{
  "image_size": 32,
  "translate": 0.06,
  "method": "vicreg",
  "projector_hidden": 512,
  "residual_init": "none",
  "lr": 0.0021,
  "beta1": 0.9,
  "one_sided": false,
  "epochs": 16.9,
  "lr_schedule": "wsd_sqrt"
}
Rows from block 6, named by matrix and row number. Rows with one number belong to one channel. Each number is 128 + 32 x the weight over its row's rms, rounded and kept within 0 to 255. All counts start at 0. Numbers have three digits each. After the name is the row's rms in percent of the matrix's.
# convs0: expand pointwise conv (model.blocks.6.convs.0.weight, 224x56x1x1), inputs 0-55
# convs1: depthwise 3x3 conv, stride 2 (model.blocks.6.convs.1.weight, 224x1x3x3, trained with AdamW), a 3x3 kernel
# convs2: project pointwise conv (model.blocks.6.convs.2.weight, 96x224x1x1, transposed), outputs 0-95
convs0.159 102:170108156133144083157114121102150129141158145099107114108090076132139096130130074195128183074106065112179115079141127141139130139091114078079165075135177118148092134080
convs0.162 084:099120057112124101091118089112123071170140129142137187074123103144183152067154132098149138131095138146179134110160211171120133103077101145136096127099155100093124108095
convs0.163 096:122116148105113142091108127139130136107153213155152144151089092100102086113054149140099124078117116151114134163167088136204151094052160105142130162116180143151108173119
convs0.166 106:127137131072145064118099075127123158094132108120062096128104140126159073167116150148079073100132144104094065151134133070105116131160089095137168067086091098135102132145
convs0.168 086:125152135116142103144165130130123120153145085135135114166137137097198100128116053149169137180160094164125154114164159076059118086103130146211108159124137073150075109122
convs0.173 102:100077089130100169099103070125200129171134085118149119136142146121115102164038094094057106125059115112105150110122124128137163105164105188116107141132149145142124126091
convs0.175 091:143092121192097218116099103146061111120119112134160169136128137111075134110139159123144190072199151104167146126121132149140075119105078139135120169112080165140119123122
convs0.177 107:160126096100165108080162111181161125112133140159107163102113088150105113118142115072093174085112085150163181134139151191127158157123114108137106151190121074155101169060
convs0.178 093:101152110135154151081180148095133096120127151114132150098093126056198137122165140123089224082133101121100119137094111104122115164164135104096138119134127157151041092145
convs0.179 089:108176131125149130173162178115115095163186103128079110154144131046179126185121138161103167140146093111081149067111150094129111146136121116124162178107149075169126141172
convs0.180 097:102151151098166203182120152173107125151090135065116146090145138147164151136097117123180119133132126092162139183119211110144133096142148189120101172103084120093150144091
convs0.182 103:140123136113062115155156098129126074116125122083106114061149104147118142120162111131150087095128113039159134181125124093107155139094129093129106069048104116137105061145
convs0.183 089:106085136180130130177096160138077149121085165139166150120049146169127113127060099026109125147111125095111107119118105119102106144118107119144130176134119115186141076113
convs0.185 088:070111094163141123131106167095157089133135120126090087156167130167141047116074183135081100156111112113160088158137116076137152148143123102157073084133127173190112135155
convs0.186 091:139161085082035133156106144112174097195120113130125159151157118118127103167100124120049167131120079111147133096147118115100103139127070170154190111088152099134095130130
convs0.187 111:128148124146141140079139191121099103150144104112109112097095105101134079150107099140125127166135071109116102078128119088146166144045150187142153116100167135201045131122
convs0.189 097:140126029127143103130131109167095098090120132137113127165117212174169147144059131140123140174124071157156182114106128109138149096101115180092154160114143140110100087111
convs0.190 120:113192149149099118140153119172115230121161120133071143167083117159160177110123131130107112106070168076135117153126160087150129083095094134106098171132105155129087151155
convs0.191 093:116093138167174129118112091066109140107078167152047149142116171120162120088102146123145087092064117177151129094148154150152078147181125115134101136115153137057143117163
convs0.193 105:164107130114090152175255154116113101180099135147099116139138106070141133134090102145152133083106131110119166160173141145087129085186162180138147129114153140149137121110
convs0.194 088:119149148110172100169154106074073123146131171140116067093114120097172137153108134098155200116079077139144142130156137147062190095133140139084150179125145101073144123140
convs0.195 092:125102133171111083175164200082137096146119141084143078090036094092134065129107134139130100124138135127085099141075174140135104147114146175150180136110124161134112145104
convs0.196 091:121096068124123119149103150168131092143111125111106110089033157130067157173124104092110118114121121171106129186112149089129130056190199125103143113102117148108121158109
convs0.197 085:143188123094109130150115107149091111117158130123162164147097093166168059102040138135116174133129094115152081177151118103097118109145072086158103145114077141170118073113
convs0.198 097:135141126078145124138162083090112127107119139130103108148176102075143108166072167135135081150083148082136111144167156121128082057077117115097094155120102065113106207125
convs0.199 124:128210136097133100048133101130137151117107113132117119164115141184105145129138128070116130151175087165139112104149114194082137044143110141128151116120105179141118121200
convs0.202 093:157145141112136106156138117105115116146102133062126106096142196110168136124091083081110157159135139095096109108118111155164104118049167166121111097076113141184050087164
convs0.204 095:137067139063126126116138149151127158117138205197155111096123098120098090150092173126122084097109156099160109152125147098131127164154120131163130163090136087051114072170
convs0.205 089:142058152122149080096091152097146101150106092088082163147126077097137123073105111122128132067074103095115086204116099153148189146129112125149111139128159155160167092134
convs0.206 098:160164132133195129136115123148103113107121149170063123063115089166132151164130141094112118110131071110144111147216166087128128087164098079152168150148152133112104063149
convs0.208 091:122150103077092183171101119063127143104118157083109168152172096114104113147112111034116149130176051115146138155156130132142109110128123118073149182098171113134127119157
convs0.209 107:140112099104078100114195108112117090178093138061143103095109090100123125115090119136098157143082204130145119114125166117122152078122120203116080133150082146100182152110
convs0.210 110:142121124120141111101129170153156124092087105138152122111152094162171161106052162156105149056158116159047169120128162097096162124108078147106094108133155170092081172137
convs0.211 074:132172150066143129142164109079166093175129102159133180099089133136146153180100155084106170091083119130139118120203188104111113118108175167096109122137149175096109087115
convs0.212 091:093150096098105114177165097166158123145115086106077120164121121099128106128090102196134141138184154175166112130135121138120158070185106078108139126089162053166148165139
convs0.214 094:150140125105095068062134132158194133111083149143153171094124134089153120113141128165105142067155107044132104157133151089141098185074147159184139112149145150103150111114
convs1.159 104:124109107097069085119098094
convs1.162 099:140151143145186176141165158
convs1.163 100:106112151076127152069133162
convs1.166 101:124104104099073088124092093
convs1.168 097:112099108094081092124083096
convs1.173 102:142153140141189172136166159
convs1.175 095:107086104104081082120098104
convs1.177 095:144156150141182171131164165
convs1.178 093:142151137143184173138171161
convs1.179 104:119097106093077085118090105
convs1.180 104:106095103097077093127095094
convs1.182 102:122096101105073081124096103
convs1.183 100:130085102093077090121096110
convs1.185 101:128102113099078094111086086
convs1.186 099:140149144148189170139166159
convs1.187 100:139153145148188169137165161
convs1.189 101:147138097170151071152136088
convs1.190 091:098109101165182181142123129
convs1.191 104:115097106098083086107089096
convs1.193 095:139145146141185173143172158
convs1.194 100:156180167146170158122104104
convs1.195 099:133148142144180179136172161
convs1.196 102:139144141144178172134177167
convs1.197 100:123097104089077087109106097
convs1.198 100:125090102104069093109100101
convs1.199 099:130150152151187166145171153
convs1.202 103:130098091116067081127105108
convs1.204 102:120097109108074080120088103
convs1.205 100:133089101099075087124098102
convs1.206 099:128101099095081085116085105
convs1.208 104:118091093099071083126117110
convs1.209 102:136156150148180172142169160
convs1.210 108:108083084114080082124114121
convs1.211 101:127104111107066080117098100
convs1.212 100:116089100110079079121098104
convs1.214 102:117115122112083093110070086
convs2.159 104:140169172103107123052095125081122105080051090129120116125133079151102176138108116100112080114186185100133136162122141050139080175160131127170134114133141134191153102137129193136120124146056150106087115113146110077147096157120094161183103131124126099125165116123095146102114176151151186142
convs2.162 097:088254128104106085158120088108088137159104164124147149113121124177107104116095092150105169085159151092108116140176124120181185103125142165071158170096127139151158158083160155082086138145119167132126101092123112119090052172125136197123096137158090114144086127098093125113147141135116114138
convs2.163 092:128163148118122109149165045187142107134165134171113144063122136091095156114145108097110138150126153132150084088134131058133104088108059153160118081125099127114130160151161149096189120119154146130130085123099105169078127091070139137097141132078157168156142074175200111133093158178083162108
convs2.166 099:112124173098136142142076161065138102172092118236112122110112116092157062118184131100126176129122146074137132161073141091122137100156116157149149156120162114116170128123109107119135222127111145135159138124059098097071108125119183103172101100179105117125099147104159115158087119134131112178
convs2.168 086:135157143138160138087109127074158138131161087081118052089100145118130127175156180171130113106080119150084157132128105098149099172157089123111109104078190137102135120198167136114114146170095095111111121122076194147108157093130170090157123177137144149043110126167094136103171118078133105176
convs2.173 103:187155120086116126149105124096118145153123079054110125131121124186117081143121130080091171147128139174112159078084093147123125173130158144135141107137055158099165090157137088063146129151185150123104183165121125188167090152147120155078099166119084148067173150113159095153086144087141126101
convs2.175 099:117146130101156116176142100152135090111122133060114122059194165149119163148142176112092130132133117069134129111140129104160175096175135103135092112170049097158124117157168131072113078127129123075159128129152123121116152104105111152110128089121141154089192205118164132173067078104155059129
convs2.177 105:116118135144093164155105116131120124166147157095099131178096060103145109135208141136163133050087122124105135142123087100131155113118132150144138153137069110185081187153145163099115156151131148134152198148120121148180119060085111153066101177111062103120118139139159160146165167089071095144
convs2.178 087:117134138117117178075047187081114116126128143140089133168128124134089052171099125086098147102121135175145126075128155052147121128122092149122142120149110141161114125113103043152117140113119144156065102151089190125113180094143093120075125194128130117077149151157172114152076115112098094137
convs2.179 082:104148133109084079181094083129097170134139173138149163075168147141132124130161109139128140103154158143153170111112103152187061155134125100124109077102140171093148135108100135094147194185177137110149150100133146158197103164140169151149110142180164181126148079152138188047162126163110144142
convs2.180 088:112179154111148087095151112080120158169119165081140094183092149132236083160129089120090110130116101054117134120035174143149122110169068102160129086156098140112122122111115117113155107126147094109120134090091104117204141161151110131093148131118091062137126151134127104148133115135191120129
convs2.182 086:081136088139096160147143096154140144118111164172151120168189070133088135144143151109131138130000105159118112167123141119100133144098097100096133139153161170054107122165118157139124147108153080142166139157107169135181168166147169135116117193178138110140139102163143095167101193109131097084
convs2.183 093:155096123112112139082089081195165105152188107152145131159145148125092122123110114124194149088107076081117146155216120127111100121125101126099078152100126106147167142128124105129094103103129167103191156122172094084089129114113077139121093113039060138133151146103123183136169106135185132099
convs2.185 077:141137108162127163115185103141122160122038139164132105170143180112145067098139122145184144150085146109123147128139134135120058223156138139171099153095174096093152105118144101121111116126068132141103140123136177139157091135076193140069117067178171147110124099135157122129120112150096070112
convs2.186 092:146115073178175140162207072157131108093165090154110093137143158203133108135089185087131126140137147098110072141092133140108105137136113142154101062152132173069133097104129118131162117109109134124112111175120091155107126125123116165079068172131112177143181186129128166198074131150130155122
convs2.187 099:137164137146126099085176163114118096125155121130131133120109158120128145143130130117138118097124186111199113093147116097177097069054174118109095136123105136135172099184195089121144094107149118124111077176135067119121117177098107179085135139096126064113127213195095103189165153120119123124
convs2.189 106:073132176171090150101104105133155116140139096131112137110103118171138174116127158153092163127082126153100148074144074112099193168118077082059141117174152090157153083066070076072127134086166094131124124119102174129160138138099185119098130132139123139121136161120123109104128218132151080098
convs2.190 114:120129144080158122086172116044118097152104103104102097123127110111109113176117150139131155179149145142127190149130139154213157160118144144106084177130138123118184148082109172104118140117114133070187136162102135151067086126169094158140140104174098056107116158152168097159168136115176108188
convs2.191 093:064147113100132104127141138111130140138107132150100130139099099141146142177141184147140155086138137147106219198125126106130112093082152113149090117139063110063133104106135164153144131158128146122106158102114190113137146069107144043133173102106199200057120139147123153097140094119128187135
convs2.193 099:137087119141109130111155145144104169045144064138178128133051160135073168099077126160150149137135147101159120120103156118087100135151157161146083160109094121113101128065071082135107122095143121113088140075147108121186116130130137160126179115141160148117217111164082112165110110139108060088
convs2.194 126:147108197091070140118096187109077147072148125101165119123139171067127168120087187150164129115095155134084082112102102105109167184122103126148130137138146094124124186125121124137112129099153190165152161148121114111085075165165030111114131138116096158080105140135106123141146141083142164188
convs2.195 097:188160122127139128096126128143119088139132140142090181119135163115114119167191167116087112147116226117140126156179074129111187107122161097108114147059138137177139167158130109137098164133109126150089132081066142121121135119130100080156105074169168142173128148179193163149108100081140080173
convs2.196 100:149124125145185193143133164086151088112101043159144131099108094171115110118184135173111187140133160152188145161145091140126091137072094149121109161185166125112117116177129108138184140104090164170070121083137095118178107166154151148104183142089113144151156119134104118078140106063116129157
convs2.197 088:131125123114123110063116127127138145113119131158062123106126132135123197096207118143183100152080095081102084141108116105113154142139121171162162091123108108123163114141131138145196211109078097072121127082144124059125100146077152126140088151063122117120159149067130126076147136064130108087
convs2.198 084:144098096161117151100090085117111137195173096150069152119107137160091133121217157175078152094139100175136132109118112080103153086074130097143163121077170093084143123078101060152101149108156126083100128111081120195166127158134111134128149140120144118133076178129107116134130085073106140092
convs2.199 088:132149127127114091100123126080144134174078062142118084119160091090175112142108137115123123067110175097070089155119117143148136109125116125195070077143137123087104107094190143145138118115132104120176200180094108153184089098149143148088112192114046101073159115111134151112126147097157139116
convs2.202 094:156172084143074175130096166147161124139150151143143176148118097194092119149182116140212125147175121115147118169152119116075107100157110146069120162103101121074129114097117125097168140118128129093167141092166104116101097102153120111128151126093086081065186154212092110080098170122155128115
convs2.204 080:141150188118177133068116167147103132115150152153117134105208162107099101161129114143125120095142118029150135120106102104124156115116153121082093132166079092147125090095138081083120166128044084155133155167093125119180103155122122135126083126118083098129145131079104129168125226150124122162
convs2.205 080:136202082148123138125150161110164120143138126095111073090116171137127087150088154178170135174157182102128204103200099096151086135122104113136102184190134125113159129147166147169133123102084121093159118210132116124111129170108132110176124122169103118084127137133086183130085143192155116137
convs2.206 089:136096152093167142117137112092160187093098137137078113099107160162191169160133116126029144121172079162157128133064174085153154102149144124174126143141089148111146125116078165147110159141124058104157107128134165069167138137084114088127131106131127163130100082141088142173111092091198135151
convs2.208 082:114162151117161066111094145153128172086137121158128145123134118142151115160145143081140166105113123171123161111178152162171101136108151153080129122085172118153143143179093121153212150083112118089167146163093132088136164103122091121236202143172140140103082121148172067138123164161123104097
convs2.209 103:131129112113108155092132136105155131148115125136097144161120169132082207121152148121113141123161188096074121111160126115146071136164101194067083126056128137114168025159110146109165153111128160150115152115099159123147117105149142114123109101140122214090171088062111121164145164139183132163
convs2.210 093:131126182077144147142126127061127086152118113169067093059143137107133136159131143108078095092104155152142164145117151112128142160119127119161081180120132141127138155170182163174067121162062149060131124135174109142105136123188162143079167123174061122111163111089110071090110141163126163105
convs2.211 099:171073060107164080106139160133107156109146133119091098160113069115171095101156213136099050125161070155101101177167158084136118085069143171113121118124085105128104176151124125111158163144128076113141083137156140133148132131144126121147069133160151158106113161163189118121144136182147087123
convs2.212 088:080164171164106155118130099109138082199108161056118138090158160123128099161113106175130111120150196103123186095127111114175087162162096095134077159088114099178173112176134111138136144111149123093102105117084104194139118095126098099193130128147128077116130126054075120144157171095121143137
convs2.214 081:110195139146165138104178178161178107117162121134107140121132080113093109160097191194131111062117152144133165139105087107046158135110130153137195133149143142177157102113145125113175146128096120142154130192140125158166085154169078124136088130179149182066085166129120106106130101106108115090