config = dict(
    dataset='photos with spoken descriptions (Open Images, Localized Narratives)',
    crop_scale_min=0.2,
    horizontal_flip=True,
    method='vicreg',
    norm='batchnorm',
    hidden_act='relu',
    channel_attention='se',
    expansion=4,
    projector_hidden_layers=1,
    beta1=0.9,
    shampoo_beta=0.95,
    one_sided=False,
    batch_size=256,
    lr_schedule='wsd_sqrt',
)
Rows from block 6 of a small self-supervised image encoder, named by matrix and row number. Rows with one number belong to one channel. Each number is 500 + 50 x the weight over its row's rms, rounded and kept within 0 to 999. All counts start at 0. Numbers have three digits each.
After each channel's rows are labels from the 100 images, of 14848, where the channel reaches its highest value: "patch colour" is the nearest of a few named colours to the mean colour under the peak. Only what is clearly more common there than usual is listed. The data: photos with spoken descriptions (Open Images, Localized Narratives). In brackets: how many of the 100.
# convs0: expand pointwise conv (model.blocks.6.convs.0.weight, 224x56x1x1), inputs 0-55
# convs1: depthwise 3x3 conv, stride 2 (model.blocks.6.convs.1.weight, 224x1x3x3, trained with AdamW), a 3x3 kernel
# convs2: project pointwise conv (model.blocks.6.convs.2.weight, 96x224x1x1, transposed), outputs 0-95

convs0.107:464514471514549464505552509368390469459418519444466458480477577527541484464433556515484486528422579440446453527427523534427548456461484508495573499419535579444539497536
convs1.107:521537527536590565520561546
convs2.107:603403591483418475442491411485526455483457475465509518580559476487500377548520519492492497376467476477491454531441562556460519535510461466556500545492522550511527564478492540439543538480447562539496432512515455460424569505415551425445497548518591532519440539451427422460557562440474428522
patch colour: pink (39)

convs0.37:523528551476435517490636565434498517514449483527528449445603559463517528444574491460477467573422471479475538580466512586429535543527452480511563566489525407529529467449
convs1.37:507531520524567569516576573
convs2.37:508463516550500567489477470564535539513548485484545521497476488419489446550475551473583578507374417462515501476475598429417442399560525534501557474507499520493477529488588433548521458480471561457493533566436555421553432414551576473581481511455560494614505469459509575507489424475444432520
patch colour: grey (67)

convs0.13:547550435472452568547549511495516404510470480515486493510536616522484496416471541538448440468412526560566486522514519504476524531539465364548541530416615485497452444532
convs1.13:519555539526592572507543537
convs2.13:557482557570510499618525500493531524551536394476399430481484500581594474542453392517557465537558526519604489446493501468491447461589482497527536505501531551504407598424569524557550525496445513560610552468516462503471509560472446557464494519559472449541462485513545529436406544550506469487
patch colour: grey (71)

convs0.14:557465541543527485533464418416546453506457465491446549495511560509474539481609474478538432528512509454444449577498476533457554433516515532544491525370416372469525538442
convs1.14:493456442487414433510454446
convs2.14:444436536551492465520522536520497523576478501491477542562556508491484503519458476478526532560581545470417591579482432500470522480511507451483490484403477565483521501545370402498507519458508512441494564479555531452524519570542390441469510550443460433481466543542518503439406645413450489384
patch colour: black (46)

convs0.27:478504476411471445500577529577533428565556437465560550465513510560485461469504592403474473525477512496549477559396549556525519494542465437373515555474539515506422460471
convs1.27:519538522527587573517555558
convs2.27:433612442585546595494430483490548482500564512476568506447500517451589510507447526579530554445541527562504517557519475530525549499558465628588532557502444555560478477533574447448532515461551514456492556507492567493445643560453520503459500543499578451461428532542439524471454541497514456575
patch colour: black (36)

convs0.207:467500556558486445491548574513467449555458640467512495437537424551582472537396469566495551553497503487525513571456454528486508502616565562502434522432484535560483486519
convs1.207:528490480517566549511579589
convs2.207:536591460524591517527513535491491508458570486482499506637556507407570492491559513446488467498570441526456521534448509461479508549453430478473526473439592501475567410507481537529460550554518424544492587482429462432508474465534477477595544584427516542439525449552546444595577573427435530512
patch colour: black (53)

convs0.124:466497444543520562551521526618533515527514451502478537462582432482486441560481523452496474516466532497472537467518599514474571488589431393543576533560542528425478393554
convs1.124:501456453473415444470454435
convs2.124:438434520474574434555437487456496463500460500493568521519473527436583459504498480523468482455499550485463431432410608490505472537474491462415487408544558510487524474642476519505551527476518513500516437540522564453453429471438567511482464413430515525496468428567517442496431559598571604582
patch colour: pink (26)

convs0.1:473498470549437453523525507390520466529498469511498574520637439481563478467500561564500452538505482430484419590474538554526482504463463437572564484452492508441562536383
convs1.1:523535520534590562516563554
convs2.1:467442479502499556445497460495626551476501416390434538548542535492489578527543547519507462522421481440485526529627494510448481569501451502388523525562517442537496493462513453385412457540437434469503477432501470422503460568509550353482557536502507520529512513520526474547441511587543488503
patch colour: white (33); pink (31)

convs0.200:449445485416483543538484505565468561599460422540576527510530443524526512472492497472453483463577422400507477447519563510496466483564525566422567458515534390544489438427
convs1.200:514538524529587565524567552
convs2.200:506497562414508500513591468486472444519446454516533495524533562485443620522608497463517507490483465595501450475457477589488470493426536551626597514543467500412485555480461482481451437493469478471359505572587494480521509461507578523485465436545555429516480578447485472426499469500558417460
patch colour: black (28)

convs0.201:463467467541465472452579506513611574491500576590531568462546591489523458495481519491504513433499475565530579523584511473547611498508478543578455452428466552470493543413
convs1.201:509543538526592579519546538
convs2.201:480469468470502547497490441479481465497465459484553494597506482514475479530555482458505464519516481554514440548608447504462488530565584437442411564522474479490452452521404540434394500596511569474520540558487417484452447522393491411547471555548500446411510417535532576488519392508427512405
patch colour: brown (62)

convs0.3:472423512488518572454510553524411451538460522514479551581476424497475413467503535493483470412507501431515515393457571514482481468537422527537550511487543472562374608521
convs1.3:531532503541578559500569568
convs2.3:500453520572451462474506542507453494501505443514500466633535418495529553493526465508570447444465505503459405459569515496484422488447383527531547464462481490489511484551471531483593658561562491493507447407447547586417371488533552511502492552484498532492452516550563456437528474495491529591
patch colour: black (29)

convs0.100:456534468553529439514519519560528459431418517442463323458484453548570481449468590520479524524448555486491445517513470492544511508559550554473486436489487470594499399460
convs1.100:515537527527586567514564557
convs2.100:461470503501557392500576581463446577556569540516430602494510468551480472420369469499526449438473540531545478543554583445492485570483538482502518483390503539446508524517484518535560476569431589466523504523480503494500518511552502508487527415536548500516478588441495574396452563403580459485
patch colour: pink (39)

convs0.98:445526455503534440504511487538488519564430567512422453476530550393519523546518559479460565558432467521448598521558395569450494472471568539464530504446475503444456455389
convs1.98:514538526528586572512564551
convs2.98:459477529551485535479492478512490459450431550471550467470475545506480578488543376418486496522422492538521419482433512467619489546470429507589456488484514435519563512540587522536465431491483595517531591621459587471477472545464443439469479556505458555590430533550550492475429399481484524473
patch colour: grey (83)

convs0.85:459550429502460470495571508476536411521519510438537473471414434470609529538495489576547487493518460487453573446540483503454573432486426585442551520544600514594499454459
convs1.85:519531515535589561511566560
convs2.85:489478433504499535445389504485540581516478503501427554516482526464521591435528487572460493566400447509518573483489447466498483583489453557428630453644594549502495469462449532490477503454506511522436506464510457489432423454499541473478503436461542522450468554545470418472400581563457498537
patch colour: brown (64)

convs0.203:479521474529483430457560508457541459514483556430441460469493562487483613461419439449460517438463484457431446540524621555470396502559560523469492492498475509466511372498
convs1.203:511524516538586561520574556
convs2.203:530457569484483401488480454516410534517565528561461522500481460493501549489474431463477546457508524470465429537565459525559514562498543429486551494436515466502520460462547454573535533567443608457535439557490515458473519511495587550468650542526483608523489480502495437507539370448529508645
patch colour: grey (74)

convs0.103:445470500630518490472546558465465452488478453490519529454604447488556472512468553493463425519462507451473494550496497520545514524545518398445576436485467536627394488579
convs1.103:521538525529583572515561556
convs2.103:454451468527546401437401442439564475581593513509413584519508479434463499523569517538498476546561487561443518398502469482401499528601559467499506538448494486502531581462416503492526560471494521514508511465542495469535409487545507513495524555398474411462484562482523515540616403492451557483
patch colour: pink (29)

convs0.108:491474433504506510513533466492529475568579441445545456425538478502445510404472493442408440455450480485491509511444476514512610525526540531430398418460443400493523400508
convs1.108:522530509525588568516564560
convs2.108:579547544472506502486626538498463496498510525507496587519539467557492446531519500524510493432503549371544473535456575531591437358542522429499471428434526499533524464540408474419510540567527455534521585522475463443547523574568517571508577519531535599584492535548419519508538515485530516449
patch colour: grey (65)

convs0.192:460523480513564514469545569467495556468473559500516472505494538517507533468487513539535588532399439511500456522677487522494548448536537585454511406441580513575444445450
convs1.192:506564547526587572505540533
convs2.192:435470441452539486520461432544451500523531538431477509492457453521502524536432440476543515445394516464503446562557474528416354456557482478534504459524500483463541517449526498495428520521509491537463569478410583536469466626489443551661492398486426464479438532492496442450467509421458528498
patch colour: grey (75)

convs0.17:389475530497450421556453501483487465572461552509521533529426519518487516490514451518414485410479358569493447532411521493491601523407496513478492479457568507484532484415
convs1.17:528498480447554564448560571
convs2.17:500511567404490522515523555560605498517500467558482480517435547545466404471496460492499532474491461521552420478458433508493434461468478403465563420520595564516577590575442551417500493486498414452509477506443535444546478507516569440361450421506435469491460474478416453524542464513568523547
patch colour: white (66)

convs0.172:426545536482481443455466513559510571535415566445485517536480508486559442399523544470463528558498576476421559513527501515476475563558495596543586545455497506611505480400
convs1.172:514535518524587567525568553
convs2.172:541513492499529513499511462472527523502458550483556530503438545585381566458551466446559429433447555527577480619549461520492476458490435503444497456501430490448574560496529388592518453524392460615541532518497530498579479436424422554484416557512579529550508525530466478521475545543486544517
patch colour: grey (70)

convs0.138:493431432522595504475548520480454389521518405534471523438491540517465442441440510580536553445430501520498564526540613443464602459463553517442495533521487511436481463447
convs1.138:485422426488463459528558558
convs2.138:473453474499536512464466484504581397488515543493470574534424460549391378524507508513466545576461508496479569510567497555487551535451513523454490547453476435449540549582463571515489579581527496462495480507547406571522487485551534488508462512595501448512528502476407574438587512633513528401
patch colour: grey (71)

convs0.88:431572541433490478441494521481552460483447414474474501450447470460577477566538537410516507415454430508514493509513456406475500461453490535477477634443484546478547617528
convs1.88:487458464461415439489436448
convs2.88:483422500475458538505528536513525568494533546539520507614394517560553386410538531429504564462555484478538584454598479400500448534441526412492467520463446445509528417463422536540437485519531420499515468564529470496512517577551547503532505491453433566454526506528512449557560427573478526584
patch colour: black (43)

convs0.222:505579453545513421543533500567437466460432463553516444438439554424513453539440490490434531464469500525510452515542587495530498513390501438552601437502543445587483446553
convs1.222:519549538529590566514555542
convs2.222:512434571525486541532525521505492475528349527499496469523583499392483418484475533539425500560580424464526578571619527549447426523479471464494524461480467412547492477598483433500490399469532487505487464514480520538559516521520398527445438568528484538449443482595462566495548557486437512460
patch colour: grey (66)

convs0.25:494524413587445560478495463513526473551452549499400522485539511483462511443435535503513428522556490557570400600521511531445502485534575601502368473464549506460496488467
convs1.25:519549531527594574515544540
convs2.25:462561427529529473551471487570465372485565506559568468395460473508490442367427521446530463542454474447518522497523457513504493505576590488514464498527573400492483481505474511510516482484402504522628453524538538475429463485610487505544450497508442525542582483465535401503520409452500437478
patch colour: grey (70)

convs0.30:487542448441501519468495444417584437421458550460586456415544489453541473494422467495441532442443436496567513522539547504529482489493528537533527469503526344497484454404
convs1.30:506547529523588573513555552
convs2.30:384553440451537464441510524510444589539499515567498476613488522413564444455476448491618492482448428531389554504501511536458486467450514565503491422479517512473543539584480431483469472516520519500392508590563503472384477455422535551486511540494486579447500398501505549465450534452470513484
patch colour: grey (85)

convs0.171:515337460491467391504548472598465485476532570549485640479485465525545455551547527528455524476556448499502536523519436499471540439479537542469439467454466501514425551490
convs1.171:529505500537570551499586574
convs2.171:492531452566499461485497485511455472472461540450502470539525495459590476449431523515401443445559560532504430505481455439509500565471488462525582540570561481549465536522463548520575500607521660523581527618470486538526438499431508493512585434529528528528578579560561449521499411581499538501
patch colour: black (80)

convs0.141:475499544457489425436563576563479484605564485476472569510479506494570455481488493585532547444641469483574474421537532522456481556541517476471488519451540508583406546472
convs1.141:514521518535585556522578557
convs2.141:559555513572515587528490491510525512548575461510472496604537498438525459489487522508520487472558483589458330467548554413483414459506467489489482530513453508488491463487483390563461512457368439474558537562583409533479565559477482499561463430512495437537544558535459510476518577491509493594
patch colour: black (50)

convs0.121:435457468567431445566545503545500517489453510590526497420488517547570432484531494545468589527515418526473451433463562539526486535455438548476473611451419437570550468541
convs1.121:470420419475559558519517520
convs2.121:498477513620469588439519538434615524487564586520536407464531490461550402463460400489506487504587584541550520536556451551489577488585526438576507497495495546496438510551471541530524476529522479567467455518429463494559416403513570536508500418577537481489560510488481502529473429540424511495
patch colour: black (75)

convs0.148:525491535491482429538536485468508532557503523543569510460430414454498553517528506508416507447379414489539482533422465480459488584510413484546486389400445581530523540493
convs1.148:513501492472551568476572592
convs2.148:531634542465499472402468465515438537499544507510378569486640468563541460522476473520504469527536540515545523444628431511501567524504503493542490532495461400558506484449504452515445510444547382537450520445422509470538479434492533487539513434526426455573565535481467531502514442517601519541
patch colour: white (37); pink (29)

convs0.167:436561551517480571409537480431451454471528463500473485498555449440510480512517555414452531484369384464490423519456455497540517542437557455513521482553559429468493558432
convs1.167:526522447561540420529534430
convs2.167:399563561499517409554493462478556482566462533454502532451472501510423545478589483459445470581498476570409556532497487519413574467485444450477447541544486557484458559485524450465601469610506515526501418449384527472496575507519539459460571467489501469511482471390567447506492550428561573480
patch colour: grey (67)

convs0.160:492488428460393469530494456528484459449540567498559613509551490462473515525430459629422480587556488499521434490481503593520501445480433490407592505474537517493480481466
convs1.160:530526500507588578508565552
convs2.160:465467399580504524502567432444513598430398491575536581484516434429526381502487508447459484435499481528475510531514483416404450484510510497609491512486488511437490470519571509472452442600495513433528535524545459555465522410495542476544547501464520604409447501523534454531553518529599479526
patch colour: black (64)

convs0.82:393435512463477488516480498473537476521455526486386457459464455476464457458576520488493470502514427526526448567540523502600512530502521455400600572538556615581478453533
convs1.82:509544538528585575525553545
convs2.82:501540549477546491486513521498496509579526420561547524457485476454476457511482581529558455499530420487519487470493537477522552477533524414523555576522514508570491495537543570517467549602487518478461432393528545422595481479556451557535513375579494375493571497475441549444493376614485475458
patch colour: pink (37); white (33)

convs0.91:492513442490467482496564555432447428577507505536514531445377496438478535469441470495471541417588464507552493536481569498438547622543546522500464481551406504450480481409
convs1.91:514526515526583565509571566
convs2.91:471527521509414564556460557542468533438578439565520534616382510540474498442480454526526562462561560511458475527452490514550606554564533405480538551431498485540422510517469431524588534495446466485485458453575545536530588541400515509480489464459504559510536397507560519487571530531418493469
patch colour: brown (77)

convs0.165:514482459508431592510620626498488465545474493481565520483533462429412491507451574406449503533502450470585466424506455523508529533519454503485547469433524434453460430549
convs1.165:511540543533594563527557534
convs2.165:599492476464557578517457529491475428480497501493468479512508382516494574530485488430576484505594562509509424468503421445498430584536464526572509497437489471475505506581539551530473424413492453522448521432420475465443554516573653449504472576576505525508457549487523574552460434549527540458
patch colour: black (26)

convs0.94:510481483571495435498543483516485507520487525533487469501594507483534481380404487493472440369429529516486431559496526497491477398559470450540487419472608567594512477510
convs1.94:522515509525576559510583570
convs2.94:361475612532409432517524521509530501480439486512425495517511546456443445438479564489585417507516452527505475437551505437478546526582562461460610488529451525477491536497535439513565585427540451490458524596541526413472501551528433487549413543591484543460604524479498497471549526521480471471
patch colour: pink (39); white (37)

convs0.217:423467487547434533504497533554503472442444533550649490457524479572490426504497512472519384520491529502443440511495533533431431522511502561534484588411514450426444449437
convs1.217:534555525514589583522540524
convs2.217:508530417522450414620513490484541543527449524488475498433485522435523469497547524477565489465457497474619539492545457503527494515459536618483507483500581507445494556509454450548552458599498434528449425416517464494561451359570524435542533492530519495417437490529591461440529392522441513500
patch colour: black (48)

convs0.127:519503473475444528462506613513446517453439466513498421503421486520491429552503606464434583455408484491476511520446604484436489504501489593504513549450565496422529528406
convs1.127:507525517511582580524570554
convs2.127:492545499505476505448590472545469607494599494586519515465583463556405519475458494495461525563481562546525488487523459530447369488510475551501457514454535475461524544594482444382429545475518603530475458451418531611406512504440548467553473483447579471513501489522556495452448442454445514468
patch colour: grey (81)

convs0.99:455533465415488375427505472471588532443481559473507445459425497481532451547407522468485356426510452535558457506474492418530504483541482545518529480420441508470540486487
convs1.99:523541527523589572503561548
convs2.99:604606493517523488458399528533416524532449542480546464480502511496523528504522370502597405545475528430473463551467511587510475518531556525437446466571512644485541522568523493492487429467524479522487474442522448519531580532488511516482503551542608417552533433464509512492594553436572498526
patch colour: grey (68)